Weights of a small masked image model.
Model: encoder arch vit, encoder moe expert_choice, encoder num experts 16, encoder patch size [8, 8], encoder width 160, decoder width 192.
Training: 22900 steps, batches of 128.
Rows from block 11 of the encoder of a small masked image model, named by matrix and row number. Rows with one number within an expert belong to one neuron, the router's apart. Each number is 128 + 32 x the weight over its row's rms, rounded and kept within 0 to 255. All counts start at 0.
Before each expert's rows are labels from the 100 images, of 14976, where the router gives the expert most weight on average: "top examples" is what is common among them; "patch colour" is the nearest of a few named colours to the mean colour under the peak. Only what is clearly more common there than usual is listed. The data: photos of plants, animals and fungi (iNaturalist). In brackets: how many of the 100.
# router: router (encoder.blocks.11.mlp.router.weight, 16x160, trained with AdamW), inputs 80-159
# gate: expert gate (encoder.blocks.11.mlp.gate, 16x32x160), inputs 80-159
# up: expert up (encoder.blocks.11.mlp.up, 16x32x160), inputs 80-159
# down: expert down (encoder.blocks.11.mlp.down, 16x160x32, transposed), outputs 80-159

# expert 10
top examples: phylum Arthropoda (63); class Insecta (59)
patch colour: yellow (27)
router.10 [134 202  97 143 139 162 127 170 114 129 101 115 141 172  69 102 100 171 115  94  69 134 116  96  80 202 122  74  90  83 105 176 126 206 104 152 101 150  82 135  88 106  99 162 135  41  79 139 169 228 156 127 118 132 164 124 121 132 111 151 103  90 117 144 116 122 128 123 176 149 137 162 103 137 131 128 163 122 146  83]
gate.0 [141 111 183 119 150 145 121  84 113 149 145 124 176 192 153  66 106 109 152  85 101 113 105 150 106 147 129 126 128 133 105 185 140 140 142 147 118 145  76 139  54  89 138 104 137 100  88 174 151 143 116  92 130 118 148  58 124 140 107 190 109 128 118 119 121  97 133 131 133 133 145 108 145 161 128 103 140 137 136 132]
up.0 [128 112 198 118 160 119 164 106 141 169 124 112 129 186 176  98  99 159 131 102 107 115 120  89 114 148 139 103 144 143 103 192 160 128 121 128 117 109  72 146  54 105 114  96 120  97  97 187 137 153  93  74 145 145 155 103  94 151 117 154 171 143 103 136 109 104 148 114 109 105 168 117 165 128 124  78 144 143 141 113]
down.0 [ 80  81 116 166  88  75 146 115 140 183 116 167 176 131 105 117  79 133 102 165 115 188 145  84 143 152 175 121 159 118 155 156  69 131 165 113 157 100 125 117 156  94 122 114 208 117 139 197 118 141  98 126 120 110  92 133 144 117 155 110 111 119  81 120  77  88 108 181  76 167 116  99 168 131  94 126 121  80 148  91]
gate.1 [127 141 100 121  61 170 116 148 105 142 115 155 164  93 105 144  85 146 161 133 114 139 154  79 146 168 149 189  96 150 128 173 153 141  98 144  92 171  81  87 147 108 152 243 116  81 194 150 146 146 117  86 113 132  89 118 128 197  79 137 111 128 103 105 102  88 108 104  84 192 109 101 151 118 148 145  96  88 187 133]
up.1 [174 137  93 144  77 145  99 141  99 113 148 162 165 110  60 141  95 124 188 114 145 153 131 102 140 155 126 146  76 130 122 160  76 145  96 150 126 147 132 114 132 100 140 157 125  54 160 120 125 181 109  63 102  95 135 116 126 195 121 105 110 123 163  72 125 112 115  84  97 146 126  97 119  95 130 126 134  75 170  90]
down.1 [142  67  82 165 124 129 144 158  79  95 127 162 124 146 146 122 125 101 116 117 105 120 133 123 151 103 116 115 137 168  64 124 183  99 133 157 143 124 106 134 172 127 114  91 151  77 177 188  99  76 191 163 194 107  82 181 159 102 138 176 101  51 171 217 139  86  89 113 152 135 130 197 164 191 131 112 132  79 182 121]

# expert 9
top examples: class: Aves (97); order Accipitriformes (32); family: Accipitridae (28)
patch colour: cyan (53)
router.9 [ 96 172  84 162 145 140 152 149 127 152 168 123 102 144 127 125  95 150 179 167 137 179 161  75 119 110  89  92 118 135  85 190 161 121  94  95  99 162  84 119 113  92  71  88 123 134 125 183  77  84 128 153 153 124 141 118 163 188 143 173  90  91 122 143 135 155 104  88 169 150 155 167 136 130 164 164 157  64 124  87]
gate.0 [ 58  92  89  65  85 146 138  86 169 105  76  94 104 132 148 132  49 158 122 175 140 164 183 141 164 142 129 109 138 212 179 119 131 114  92 135 132 131  86 155  95 124 118 163 134  81 108 123 163 165 163 180  76 160 133  75 117 105 112 108 131 157 111 156  60  91 117 137 142  76 107 145 172 109 163 131  65 168 117 173]
up.0 [139 168 129 169  93 131 127 171 106 160  60 109 166 159  91  62 114 112 131 200 136 150 107 190 161 101 126 123 121 120  80 145 203 134  69 118 146 171 103 127 128  86 146 113  68 124 104 124  88 142 111 124 108 123 132  70 151 105 152 103 167 110 129 120 100 146 134 120 171 171 155  94  78 127  84 116 122 135  88 131]
down.0 [ 87 119 109 116 124 103 101 151 196 147 123 153 106 172 123 182 167 125 143 146 144 132 123  49  99  59  74 101  86 154 162 126 219  98  91 137  71 147  98 140 126 140 123 158 167 167  98  53 107 102 117 126 136 126 120  77  74 129 148 135 142 142 180 125 112 127 173  71 204 129 103 151 123 139 185 103 170 112 149 117]
gate.1 [119 151 153 155 134 126 115  94 153 161 155 122 144  90  82  93 133 103 186  74 107  98 146 158 156 101  95 143 123 152 169 131 126 145  55 134 108 102 125 138 155 154 138 108 134 115 153 159 146 131 152 144 139 128  81  76 119 107  70 137 148 143 134  95 151 152 160 114 134 195 121 156 193 128 122 147  59 145  89 136]
up.1 [184 156 117 124 154 123 136 129 141  94 144 120  70 160 130 142 149 144 146 167 139  43 129 149 100 134 158 192 109  91 124 112 151 184 118 129  73 200 140 145 121 166 173 130 103 129  83 157  83 102 186 163  59 132 120 164 112 110 154 154 123 115 118 113 129 131 152 146 104 170 155 161 147 163 103 178 175 150 102 152]
down.1 [157 146 134 124  54 139 124  99  52  96 143 164  77 120  97 110 159 116 128  60  95  70 198 138  80 152 100 166 163 163  88  56 115 145 170 128 102 140 111 106 154 109 168 198  91 179 103 152 124 148 172 127 120 121 154 160 173 124 129 140 152 106 129 176 141  95 118 167 140 191  92 164 169 147 132 117 182 124 120 158]

# expert 15
top examples: order Passeriformes (54)
patch colour: brown (72)
router.15 [139 103  79 180 115 163 157  90 110  80 103 124  87 171  99  93 121 161 114 155 111 163 173 141 136 153  75 194 139 134 141 149 127 124 121 103 108  82 113 140 169  74 125 102 123 163 154 173 156  48 150 126 183 142 126 164 145 177 186 160 114  88 107 137 168 143 140  95  84  99 173 172 100 121 166 167 119  85 159 146]
gate.0 [ 50  76 122 133  90  96  99 113 196 148 157 181 102  73  88 166 126 182 106 134  77 120 129 150 123 124 111 122 198 132 163 126 147 143  72 137 110  61  93 157 123 161 126 139  84 136 126 122 143 131 159 171 131 163 146 134 116 161 150 130 130 127  87 140 110  32 154 105 115  90 179 113 153 103 132  85  66  92 107 119]
up.0 [161 177 101 139 166 171 109 137  48 140  85 117 143 170 160  79 164 113 147 157 181 130  83 127 125 119 133 160  99 148 116  93 131  87 195 130 137 191 134 107 141 111 115 137 194 136 147 120 134 129  87  76 119 105 117 145 126 117  84 134 120 107 196  99 169 164 126 119  83 151  76 107  80 158 145 162 239 167 142 150]
down.0 [ 74 128 128  92 203 120 103 112  93 151 119  67 136 162 122 146 106 142 113 114 128 120 108 119 126 133  71  79 102  94 118 116 162  93 147 137 147 144 177 131 110  57 136 151  56 103 120  73 148 124  99 127 108 131 190 144 131 115 136  97 180 120 110 139 125 190  81  40 129 140 100 137  97 167 223 156 126  91 113 120]
gate.1 [174 184  63 109 113 148 130 137 120 185 170 134 107 186 160 163 196 138  77 122 132 201 134 141 167 127 189 136 172  67 159 107 175 113 162 141 127 148 140 158 166 185 114 148 119 185  93 118 161  67 114 159 166 109 110 143 178 152  79 111 122 175  97 180 114 106  90  96  66 120 130 133  64 139 130 128 140 123 155  88]
up.1 [139  83 182 160 126 167 118 168 129 133  79 172 156  50 127  79  73  86 164 145  74 131 116 106  66 110  80 135  93 171 138 141 101 140 182 122 130 121 158 119 109  91 115  75 137  72 179  99  82 158 123  98  69 160 138 133 106 107 165 137 133 115 207  87 151 149 121 125 154 137 125 114 146 117 161 161 100 106  98 147]
down.1 [ 90 141 119 150 144  96 144 108  86 163  77  83 182 138 114 150 158 132 104 141 175  73 194 129 142  90 170 120 199 129 158 114 145 122 179 137 134 131 120 153 192 212 137 115 178 113 106 118 124 146 173 165 114 127  74 169 116 167 175 115 133 147 145 164  96 112 107 201 120 118 174  98 144 171 146 169 132 148 102 152]

# expert 11
top examples: phylum Arthropoda (81); class Insecta (79); family: Syrphidae (25)
patch colour: yellow (42); orange (27)
router.11 [181 164  98 110 138 128 153 156 130  89 109 100  87 122 128 125 103  92 118  75 133 128 190 115  71 188 108 113  98  63 189 119 113  68 106 105  76  80 115 108  69  87 114  91  87  73 125 162 191 140 141 136  54 148 193 182 141 127  84 134 100 111 177 138 184 131 121 105 115  67 160 182 117 126 129 120 120  75 153 138]
gate.0 [121 154 112 132  79  99 113 164 162 119 133  94 198 115 127  94 157 209 167  80 130  98 167  89 137  96 132 159 119 143 121 154 105  93  92 124 131 130  81 150 143  95 161  96 209 129 101  81 100 118 124 124 206 109 131 162 127 130  68 141 109 191 122 153  84 153 141 136 172 113  70 155 185 155  74 129  97 145  94 137]
up.0 [123  40 149  89  89 107 122 128 131 127 154 117 130  82 113 144  36  96 159 131  95  99 122 101 154 166 163 135 178 150 113 142 183 144 183  94  83 121 124 147 173 131 180 175 127 121 131 157  86 125 147 126 215 159 128 127 128 123 146 160 173  93 167 138  96  80  86 107 129 115 158 188 108 133 102 138 154 123 136 125]
down.0 [138  92 124  81 103 100  75 153 150 104 125 158 115  99  57 119 153 114 172  93 137  87  95 163 193 139 146 118 127 163 104  73 148 140 164 151 104 146 116 151 148 166 153 158 114 141 160  97 161 112 124  95 125  86  65  71  87 162 161 112  65  90 120 122 137  84 155  85  88 106 135 173 104  99  70 113 127 142 111 147]
gate.1 [144  99 155 178 151 100  75 105 153 142 131 144 117 178 136 121  70 166 149  84 114  89 114 161 138 104 160 143 108 102 180 143 181 131 123 113 136  87 195 110 140 105  99 118 199 134 174 145 118 154 176 133  99 176  98 116  82 214 124 112  82 146 180 142 145  80  92 131 181 137 143 143 137 134  89 145 149 139  78 171]
up.1 [168 120 146 153 115 125 129 130 118 112 144  93  79 157 121 130 118 146 135  96 139  89 108 144 121 121  98 172 159  94 110 190  83 133 151 102 167 109 142 124 121  88 126 114 119 112 104 165  66 170 159  54 131 139 134 138  80 178 101 159 130  89  78 158 155  97 106 132 157 176  45 162 146 143 169  75 134 144 158 119]
down.1 [230 155 131 122 131 138 115 125 127 143 186  86  95 140 127 173 109 152 113 117  83  99 107 156 123 101 145 139 139  69  91 127  96 131 142 120  80 134 102 102 134 154 108  82 105  96 161 174 102 147 133 149 125 137 172  94 121 127 148 108  91 117 146 189 121 157 115 180 114 115 128  49 217  56  87 105 130 136 186 199]

# expert 0
top examples: class: Aves (100); order Accipitriformes (45); family: Accipitridae (39)
patch colour: white (41)
router.0 [148 152  99 158 169  86 125 195 124 126 132 100  94 138 136 165  93 136 118 160 131 101 103 115  97  90 106 113 116  86  78 151 173 154  87 106  94 129 120 103 198 122 110 154 102 133 125 156 144 125 142 154 135 155 133 172 154 138 158 169 142  82 123 150 171 136  86 127 185 203 135 150 139 143 172 169 177 102 159 104]
gate.0 [162 118 136 127 136 101  77 118 203 115 154  91 171  85 116 137 150 164 162 117 138 152 133  96 180 113 140  96  83 136 148 132 144 110 110 141 137 141 119 124 126 118 168 165 122 107 118 154  57  86 124  56 125 141 164 172  92 191 122 178 136 110 115 125 118 120  98 106 172  75 100  96 174 105 128 124 106  58 114  89]
up.0 [111  82 148 144 149 104 136  96 168 164  52 188 119 113 149  73 109  73 140 153 176  84 118 103 163 108  97 105 132 120 167 117  57  56 135 100 161 112 101 103 122 105 115 116 156 125 149 123  67 131 164  85 125 145 144 132 192 135 136 137 150 150 117 101  95  91 127 142  92  87 121  71 154 203 136 110 134  96 153  87]
down.0 [148 107 129 105 108 130 144 109 122  15 120 101 103  68 138 197 115 128 224  75 140 104 166 160 149 130 175  82 134  90  92 115  93 181 174 167 165  86  97 177 132 167 171 119 128  93 124 132 124 171 136 159 104 140 106 107 128  71 126 140 194 148 115 193  98 143  85 142 136 149  91 147  71 125 156 107 149 112 128 151]
gate.1 [113 178 104  88 140 136 139 167 185 123 168 135 191 118 130 165 106 140 100 109 147 131 129 129 160 150 125 122  78 166 119 117 155 129  75 118  65  96 107 108 195 115 161 155 178 146 132 144 101  67 101 151 105 112 153 157 165  89 192 144  83 166 159  61  85 129 103 159 146 152 131  49 130 132  93 115 169  84 109 111]
up.1 [ 77 143 126 166 105 125 204 137 115 160  69 141 129 159  72  99 164 127 125 123  90 105 124 101 135  92 156 140 142 135 136 146  87 148 164 132 160  82 152 109 111 161 113  80  79  99 165  80 190 197 188 162 119 206 167  92  95 108 106  94 172 141 106 134 169 144 100  68  76 107 110 103  98 150 162 142 111 129 101 120]
down.1 [158 100 141 146 124 162 123 201 150 141 112 142 136 106 107  85 104 109 119 137 179 109 145 160 153 218 149 169 130  85 117 157 166 141 140  95  55 119 113 142 174 116 122 105 109 155 136 103  89  81 120  89 174 186  90 135 131 153 174 127 149 151  86 172 139 130 115 127 137 136 156 127  65 119 131 126 187 119 183 158]