A small masked image model, trained from scratch: 64-pixel images, encoder arch vit.
Rows from block 11 of the encoder of a small masked image model, named by matrix and row number. Rows with one number within an expert belong to one neuron, the router's apart. Each number is 128 + 24 x the weight over its row's rms, rounded and kept within 0 to 255. All counts start at 0. Numbers have three digits each. After the name is the row's rms in percent of the matrix's.
Before each expert's rows are labels from the 100 images, of 14976, where the router gives the expert most weight on average: "patch colour" is the nearest of a few named colours to the mean colour under the peak; "responds to" is what is common among them. Only what is clearly more common there than usual is listed. The data: photos of plants, animals and fungi (iNaturalist). In brackets: how many of the 100.
# router: router (encoder.blocks.11.mlp.router.weight, 16x160, trained with AdamW), inputs 0-79
# gate: expert gate (encoder.blocks.11.mlp.gate, 16x32x160), inputs 0-79
# up: expert up (encoder.blocks.11.mlp.up, 16x32x160), inputs 0-79
# down: expert down (encoder.blocks.11.mlp.down, 16x160x32, transposed), outputs 0-79

# expert 11
patch colour: yellow (42); orange (27)
responds to: phylum Arthropoda (81); class Insecta (79); family: Syrphidae (25)
router.11 101:128135100097155112085119156121131121103099108129144110138108150134095094135173116142107080113142137115159126139116134123127141084121173151086127124088144124165157138120132142117117152142180134120147120122129112131146144165151109146135114120
gate.0 115:111148095122124105170138105133106107130182090159140107150139102157098142159122148143136118121158110138167155127157123141138118117123107133110126146099156106156093158085181138151105135104140134093101119140106140116129118125118070137121145081
up.0 094:170129140114081137128080097109121147139151156146111115135134121117168131083078125115112112171143111138119123159147136167128129172125121104131161127117146089146092136143125136134131150112125084154126147097161123103146152068099139122128178157
down.0 107:138110126169165121133076104128155143108117153136095123099108076170133163137106143151135173142148087160181132129113126145125142084132105154135172151130174144076121113131141114150119123118087108138123091139157112125126159120107117158107127120
gate.1 092:141091129185117117168120129153134082129130138120134114112118100121146131097158125133153108110140146139107128158107130108155133108107158126142144119171059146140143088126138125067086142094109122142095114130108102126090143155150164154152111141
up.1 101:136144103126139109118154131129114104114125140120169164130081108111140097137094134130140077122130133136088127147134175155111130110104117144161116109110129166113149145104173145131122132186071099108161105065168195104116123132128150132144099130
down.1 102:136139158105145125142107103165121143125169135140140150145116137103177115140073096139068094152117164131120124103134136149154132162104099107141109134117120126119131173133108119109125149173131128094163095135162138122146121142115127102128146172
gate.2 096:136161084147140142110126137130134145134086109150117105146103098125112122104162140094110141134129121137132087086147141178117154132121130125149124110121125135163092108139128159100111189147108128147180113065124112105125170117139128121174160133
up.2 092:122130145113123151157137109103137096173151159101145109147163148118098129142105112095141140133122146114097143167124141128117083110116112142133085123132170095150098109123141136116151113098115127123115131190156149125106098141140155183102093090
down.2 099:139139117115109111091092114122123124120153101116120137078069110118157125144155126132126124107144128170123115121116106162114107142134127156149153146161139108144107155151137137145142155120138142113142115104142124136140110131125147138130144166
gate.3 092:095097159153139123123133123133116143150128117119156112124111116115143137144181074165154120107123137133125114136132162112126070105072116151113086165160141099137108146130176079171127131121120134114093132060118162096141135140176110125150122103
up.3 092:160162072146077129138124105177137141118150147111139117195060118116166136118131136142131146126148154114146114144120135091121112116165085103118139147118119128110104120117137098161118131125118107152161130150141131145098131142070105107119135158
down.3 105:151131150186134110140195139139107124153142170121164137135082144128172125141149122142123123106083122138109124157172122112137083085144098146129145147148143138164112115090139146168101161132106100082163129099129104122136123115106104140133107134

# expert 9
patch colour: cyan (53)
responds to: class: Aves (97); order Accipitriformes (32); family: Accipitridae (28)
router.9 106:161108130127133180145105167115086099101121119134114130094151125130102144135098135101141140135154144114090102103121155125114155113087146134098130147112093148139110093101153122168176125102151143143137108156162140166158172131146108130175123087
gate.0 105:122119081135161154106163119141107118099115111117130120120127114105135174103101130172144126143113151132125149121080145106163158155148152134125125161148094154153137129142129140136129116116146095124110112173111079152099102131110122143158146110
up.0 109:178126124180174102161087138131152111096129123135081078159133125110138115078161145138098126155148099138161135104125155108131150122126141188113127135117136166096113129129153176113114121129162118118098174122113115160089142142126136146122118125
down.0 099:149113149092134083107126136098099120118158151134121136078106131141105129125142146113081166114112094151138144150159114138115105131127115076142108065105151128093146138130109108149128128127139135137096152129094119136149161101133148152116139156
gate.1 086:115065134093126133110114190146125138163136171102172125148144094127148144147134114097097116114131103088108079102116122184115130139089113168133132085140123122112112138109124118117155168122086118178102165107091179110148119131097169130139132107
up.1 091:122121092119123136145105208139131158117124142133168115066121132120129131150122112109100144110133089121133130158185122134134124075106115163089096172139107068153109121138142093132105123113124121146099130135170134148156108136138114108094101126
down.1 101:127140084132115137131141138155145083147138118125124148072111121101097106157122167093134135147118132135155147123105099109087130104130102118116127153138124119117129192116114114144114140129118121189162126111115110119132123184146147106092119144
gate.2 079:155147130129132117088097085124117113157142145136134129086185123123141161123151108146104142112122115109093137134130094120113096155137114145179118139136091156138090134137141103136167101125124153122151098122075118172158133099110090171136133114
up.2 089:102142111119149072154156157093107125144148108098105136160103093121087113133123130131104118165185113122081116135175151119117150142140095171098119095127156136139169065092150125112094125124131147162106140104127142112120115163133153106168099065
down.2 094:118146120124133093108142125127104101112116167110130100172111108101147124139133143131138139124116126110101168114144162076120172130103130133169142149144144140136114141145114135074120141168115167123117128097120067157118119115118113079118107144
gate.3 106:138139101151141140147148153159085122132173119065111144142088100104178144108106120128142122171158130182103120142083132096143118165108161146108128122135097137146104179145107133166125150121129143118135132139097123135111153092106095188154119126
up.3 103:096152137078106164133158124110101109132131124154142118117165114124135153130170173114126116104108138091156138125158142156151182147140117113124146084130141129109173097110113112083146105156159139114099133139132130087114115136121176104074172122
down.3 096:176155138115148157108105100133145119115136154162119140090087118124137092100163164128116120121147138117089105129144113194097138056090115171128147124131150123071156121108150105123114095172098077107138101140105147119099103158158122108161141114

# expert 10
patch colour: yellow (27)
responds to: phylum Arthropoda (63); class Insecta (59)
router.10 089:118093091129115119151096144138118128106132103161116113106132105104123094172126120137100130127134158082124116124130125142126159105149148123077131135106126158153144158172166123137108095115132134138171120127169136147150144172159127123135162156
gate.0 114:124088145144142161118120103155107195139117129144189071097150085161118163168170110145111118117121098118119118126128122101050132103127087152138142109146135120082144153193141104154135152106144127155178158098103111108133121140120130108150115152
up.0 103:101111128142120140091134121107115177134130084114175097115133094153137170185136107137097108136123118131115112129108130087060103115148103138118148149158133116064135176184133091182139140090130117132181163116117118097132116151133110156134126135
down.0 102:155139115130140169119119107117115119110143100160118156115124114050087120122063121135120100114145117103150156135154119109130140165150104125149123115152106112088171142134127111133106160192093107166118139151132112132117163110127146151140107147
gate.1 108:113129133098152172109124139115096125156102124113161168110109110127105139132120123104112134112144146152102110101076147162113116087110148171146144117126160127116166116160113116134093145114104137099156173130158147137134099173142145131121142102
up.1 091:151159131126152179126098107152062153102117138137135158105110079110136121139142143111080132170131129094138104150078146160121117106115124178148122117097124108131116137173148118140105168135104128144158123166169152152153153195136145122124121144
down.1 104:127153156145106123100080140108177141133124119112106167142148098119132117112134120122150108111137115142100138102102082136139131076130111109117145112103111117098161123158122134107143143131119114143109123099108133148185125126154131155127128150
gate.2 095:137106176141109130113108136112115106130139182137145136165109146110130142112158168110070141126131121082144122148162062130140137125143115099133101148095128105154106121108161135109104150123131144134115078156115087166108130103150100123107129116
up.2 098:115142107124129126129105110171153105133085095120130118169132089106141155141120133111088153128114107108103101142124116124141150105114147154116118126143116061125164114084139131150103135142124096107134148120127108145126174118194129116135143130
down.2 100:105101153111126158142119147130121121164173143148098168095141137129162167107118079115121124099124137140155126115123099173129083130129128121145125135137114072121153058120111113120141137121131164099141121143126132167153115118145142082039148139
gate.3 083:114093115132103131102143132154144141136136117137128115129127118153113147101125124103100096088100111149137156150117142111127127147135152060138114132167088144132119132149112159107104094182114110112175157147113199107142137074143162097145099166
up.3 085:134149133143162144076138125090135134140147139096145132094098109091101106153091101136140133100126110127127147135157098075124128134135118097165162136164135122097144167141127133130188107099095146087129105131161131120116089099130110106156130144
down.3 094:127138132086134138169119188091154132123147099119128114144115128094133115127162138122098132134130152107089096170147108119101111142133160060109139078141099097129118127135178166125129100109111117070157135118113138148119106190112121168146124091

# expert 15
patch colour: brown (72)
responds to: order Passeriformes (54)
router.15 104:087128074123123145109123123172093104116094099101108125162146111124117140137092114158119096108126153120132161102138120115125148125098107109128139139097153151162176157134142144156127152108138144105136088126172148164167145156151102126124075137
gate.0 120:145158106112144156154114120129139120151092102136133160142110156145093121100113096115162092129152138154110101163131132128132128159122142118123132198121125111141137113179131174134142117142139123155131157069155166147102091148113113100134109141
up.0 113:132117144153100109112117155130151150127168144160142082086127107094128137146115149146123182122087102093104136119107111137106116081140142155146089082151131146129099124095116107097102154125136141140122117157111136151136149101147154131121152125
down.0 091:090115126140156138150133162106153126132151115162107123133149099139137090121129109149139130105132127151166153098138096159136101103143136093101156108091082147162137125118163159126109169100176139141127130083119144145138135157127121113121188144
gate.1 109:092152107156110111086114133103108099142101136074130127143110110136133142128107143121089152136140130124108112127131079142137138142116103128121125126107110124113153093138151102164141140067123107108125142128137136134152135104095089141113096172
up.1 100:163117162110136089155172141125146123118172129130165106101161135125118087142152125135161099152112116112139138089112170141138116146121131109126120151133175113132071129138124136092107101190151158174104141108133124121105112143132145123113161143
down.1 097:112128125131108136086090120110150138100121098120142136133118131119157164163141099142151144144145133146094156113155126147141132132109138133137114132095126091067151147115181101141169152140090080148167150081129128117126115177105120125150123161
gate.2 084:107123117163122154126112144151094165140136108136091117140111123133137139125103096150151135112154097153111217130066122118105103113126081165062107145151147140173132126082122111076150123125118103157139125153154110120121126119125133117116132134
up.2 080:163119142116148122100100173125131123134190127136147113181104177107133131145110117171117120181146157123100165119127150104125121109138128112107131104125091088173121124106137086136140143127141124145082135144127151117124146085096177177165122122
down.2 096:111090150122121145150149130116149110112120150135150114162126151088145085139097095148175125178090137162075120082127148100131120155147113123116139119116120138163138110110136167123154166104124122153117135138173141124112040082099114151163101140
gate.3 118:101105129100120126127135160158133156138094120094107129125156106147114150156140095111143105159106150181123152165144098090144149136126082141124132153172099143136131160148135110165110075172152101109116172168155111102156171130136095131111139127
up.3 108:147138145096122136118120134119093135120159143151172128106126113148121137106151165140111123124171133096117131136147150114135119134111134141151113147161139128135099084170099094107157123100114137143144130142071099133121059137088128091094114142
down.3 107:120102162081163108094124109101122151103120110166114113113132081112105161141161135173160165121152121161159130118146133155081164124106127141123104142135131135093142111147104150133120167114140121102147137080084097143127119147127121152142147120

# expert 0
patch colour: white (41)
responds to: class: Aves (100); order Accipitriformes (45); family: Accipitridae (39)
router.0 111:112090139118134088137143133184087108107163106123144093128134112117109107144110124098163114119107090101114105112143077106115139125137163065124151156133093171163118179136124145139131087130112131123122152085161164157127117163139141089168152106
gate.0 086:073136162178154135118136129096121135126197107101154124117150110137127162128146098143165181167120155144100121087122131137166144123124171151129116121150095112141108072132131129080138104093142131120150104116156135138135152105130122108172135092
up.0 082:130119121157140166077151138118167113102175122121156145158149160103111094123102089156096144127121158123140162155119137128138186176099137169123162111126110122162109133116130158087118141161169131126125104129103128124114140141154102149147119133
down.0 091:094130137097145117137116104133130096090175132097155163134089173135145146142127106092147150140153118121135122152163085147173131134132156131147101139118125129135108143142147124120134074127135122107092113123121137162158132120121111084148132132
gate.1 095:130077157162097123105128115160094108108104138083061134116104129106106140114086125136127112165133123129161109108172155149135132129118149137139134129118108164149129123139112154134135117132128091141148168173116140125183122156079161123118143134
up.1 100:113166121100179148159127128126123162124196109170139147148161118133122138101144131128126146151160119135146109104158087114127119146087122129118153098165163115106140095109101101132129138162114187143101111133125114112101123139118099115141127116
down.1 086:127110155180100136140162114141150145134149126107110102104068154162137130130090130156137105136160125113180129094119140067144134113108139120150090101134124152139144091124157128187123105112140156168140106134098127089172112117111136157112154145
gate.2 122:150152082107135105105088142117119119143136147151116115142108102105133134126140093110130144128138084111157088112174115132148121105085102130128166113157094108110125177145119105147145152105083122112120165086133097144130085132146103116139172101
up.2 117:145149072124151111118086153122143102141096097134142097148156118146128152119111112140144148127154113076138072061124116112140156078098134159130097126144081123123118139124130101142125116080104125131125140115134099141125133138113109157106158105
down.2 109:142064128149132105116116126094100136112117123139102141137151162104073106137095167134094109130137130130092137130142136115129137123123134142129134113084133110137144132122112158110138163167098163107176088094145132135208156147128134116148145168
gate.3 082:116111113169090157134161160147117136122146135133115111121102076149105119125146134081142142152095083089101108165155142114112149122103135163095128135131143099130113122149097161123136103136076115130129159139122131099171094152120118112129161083
up.3 080:130095147099127134089127142105132153129134111117093151117128123145144142123135136120115127085138101162138124137145178149111100118136135156114170105078168119142131111106119152193172110114147155165107128126131154144126107109119141117113100129
down.3 098:092112140135145118103138110142136140121140117081155098133176126140124140144104114169127165163104137115098134125140084123136113100128146131128090143132129133112091145092134096117137175160114096092119125122132140149132162138185157130154114113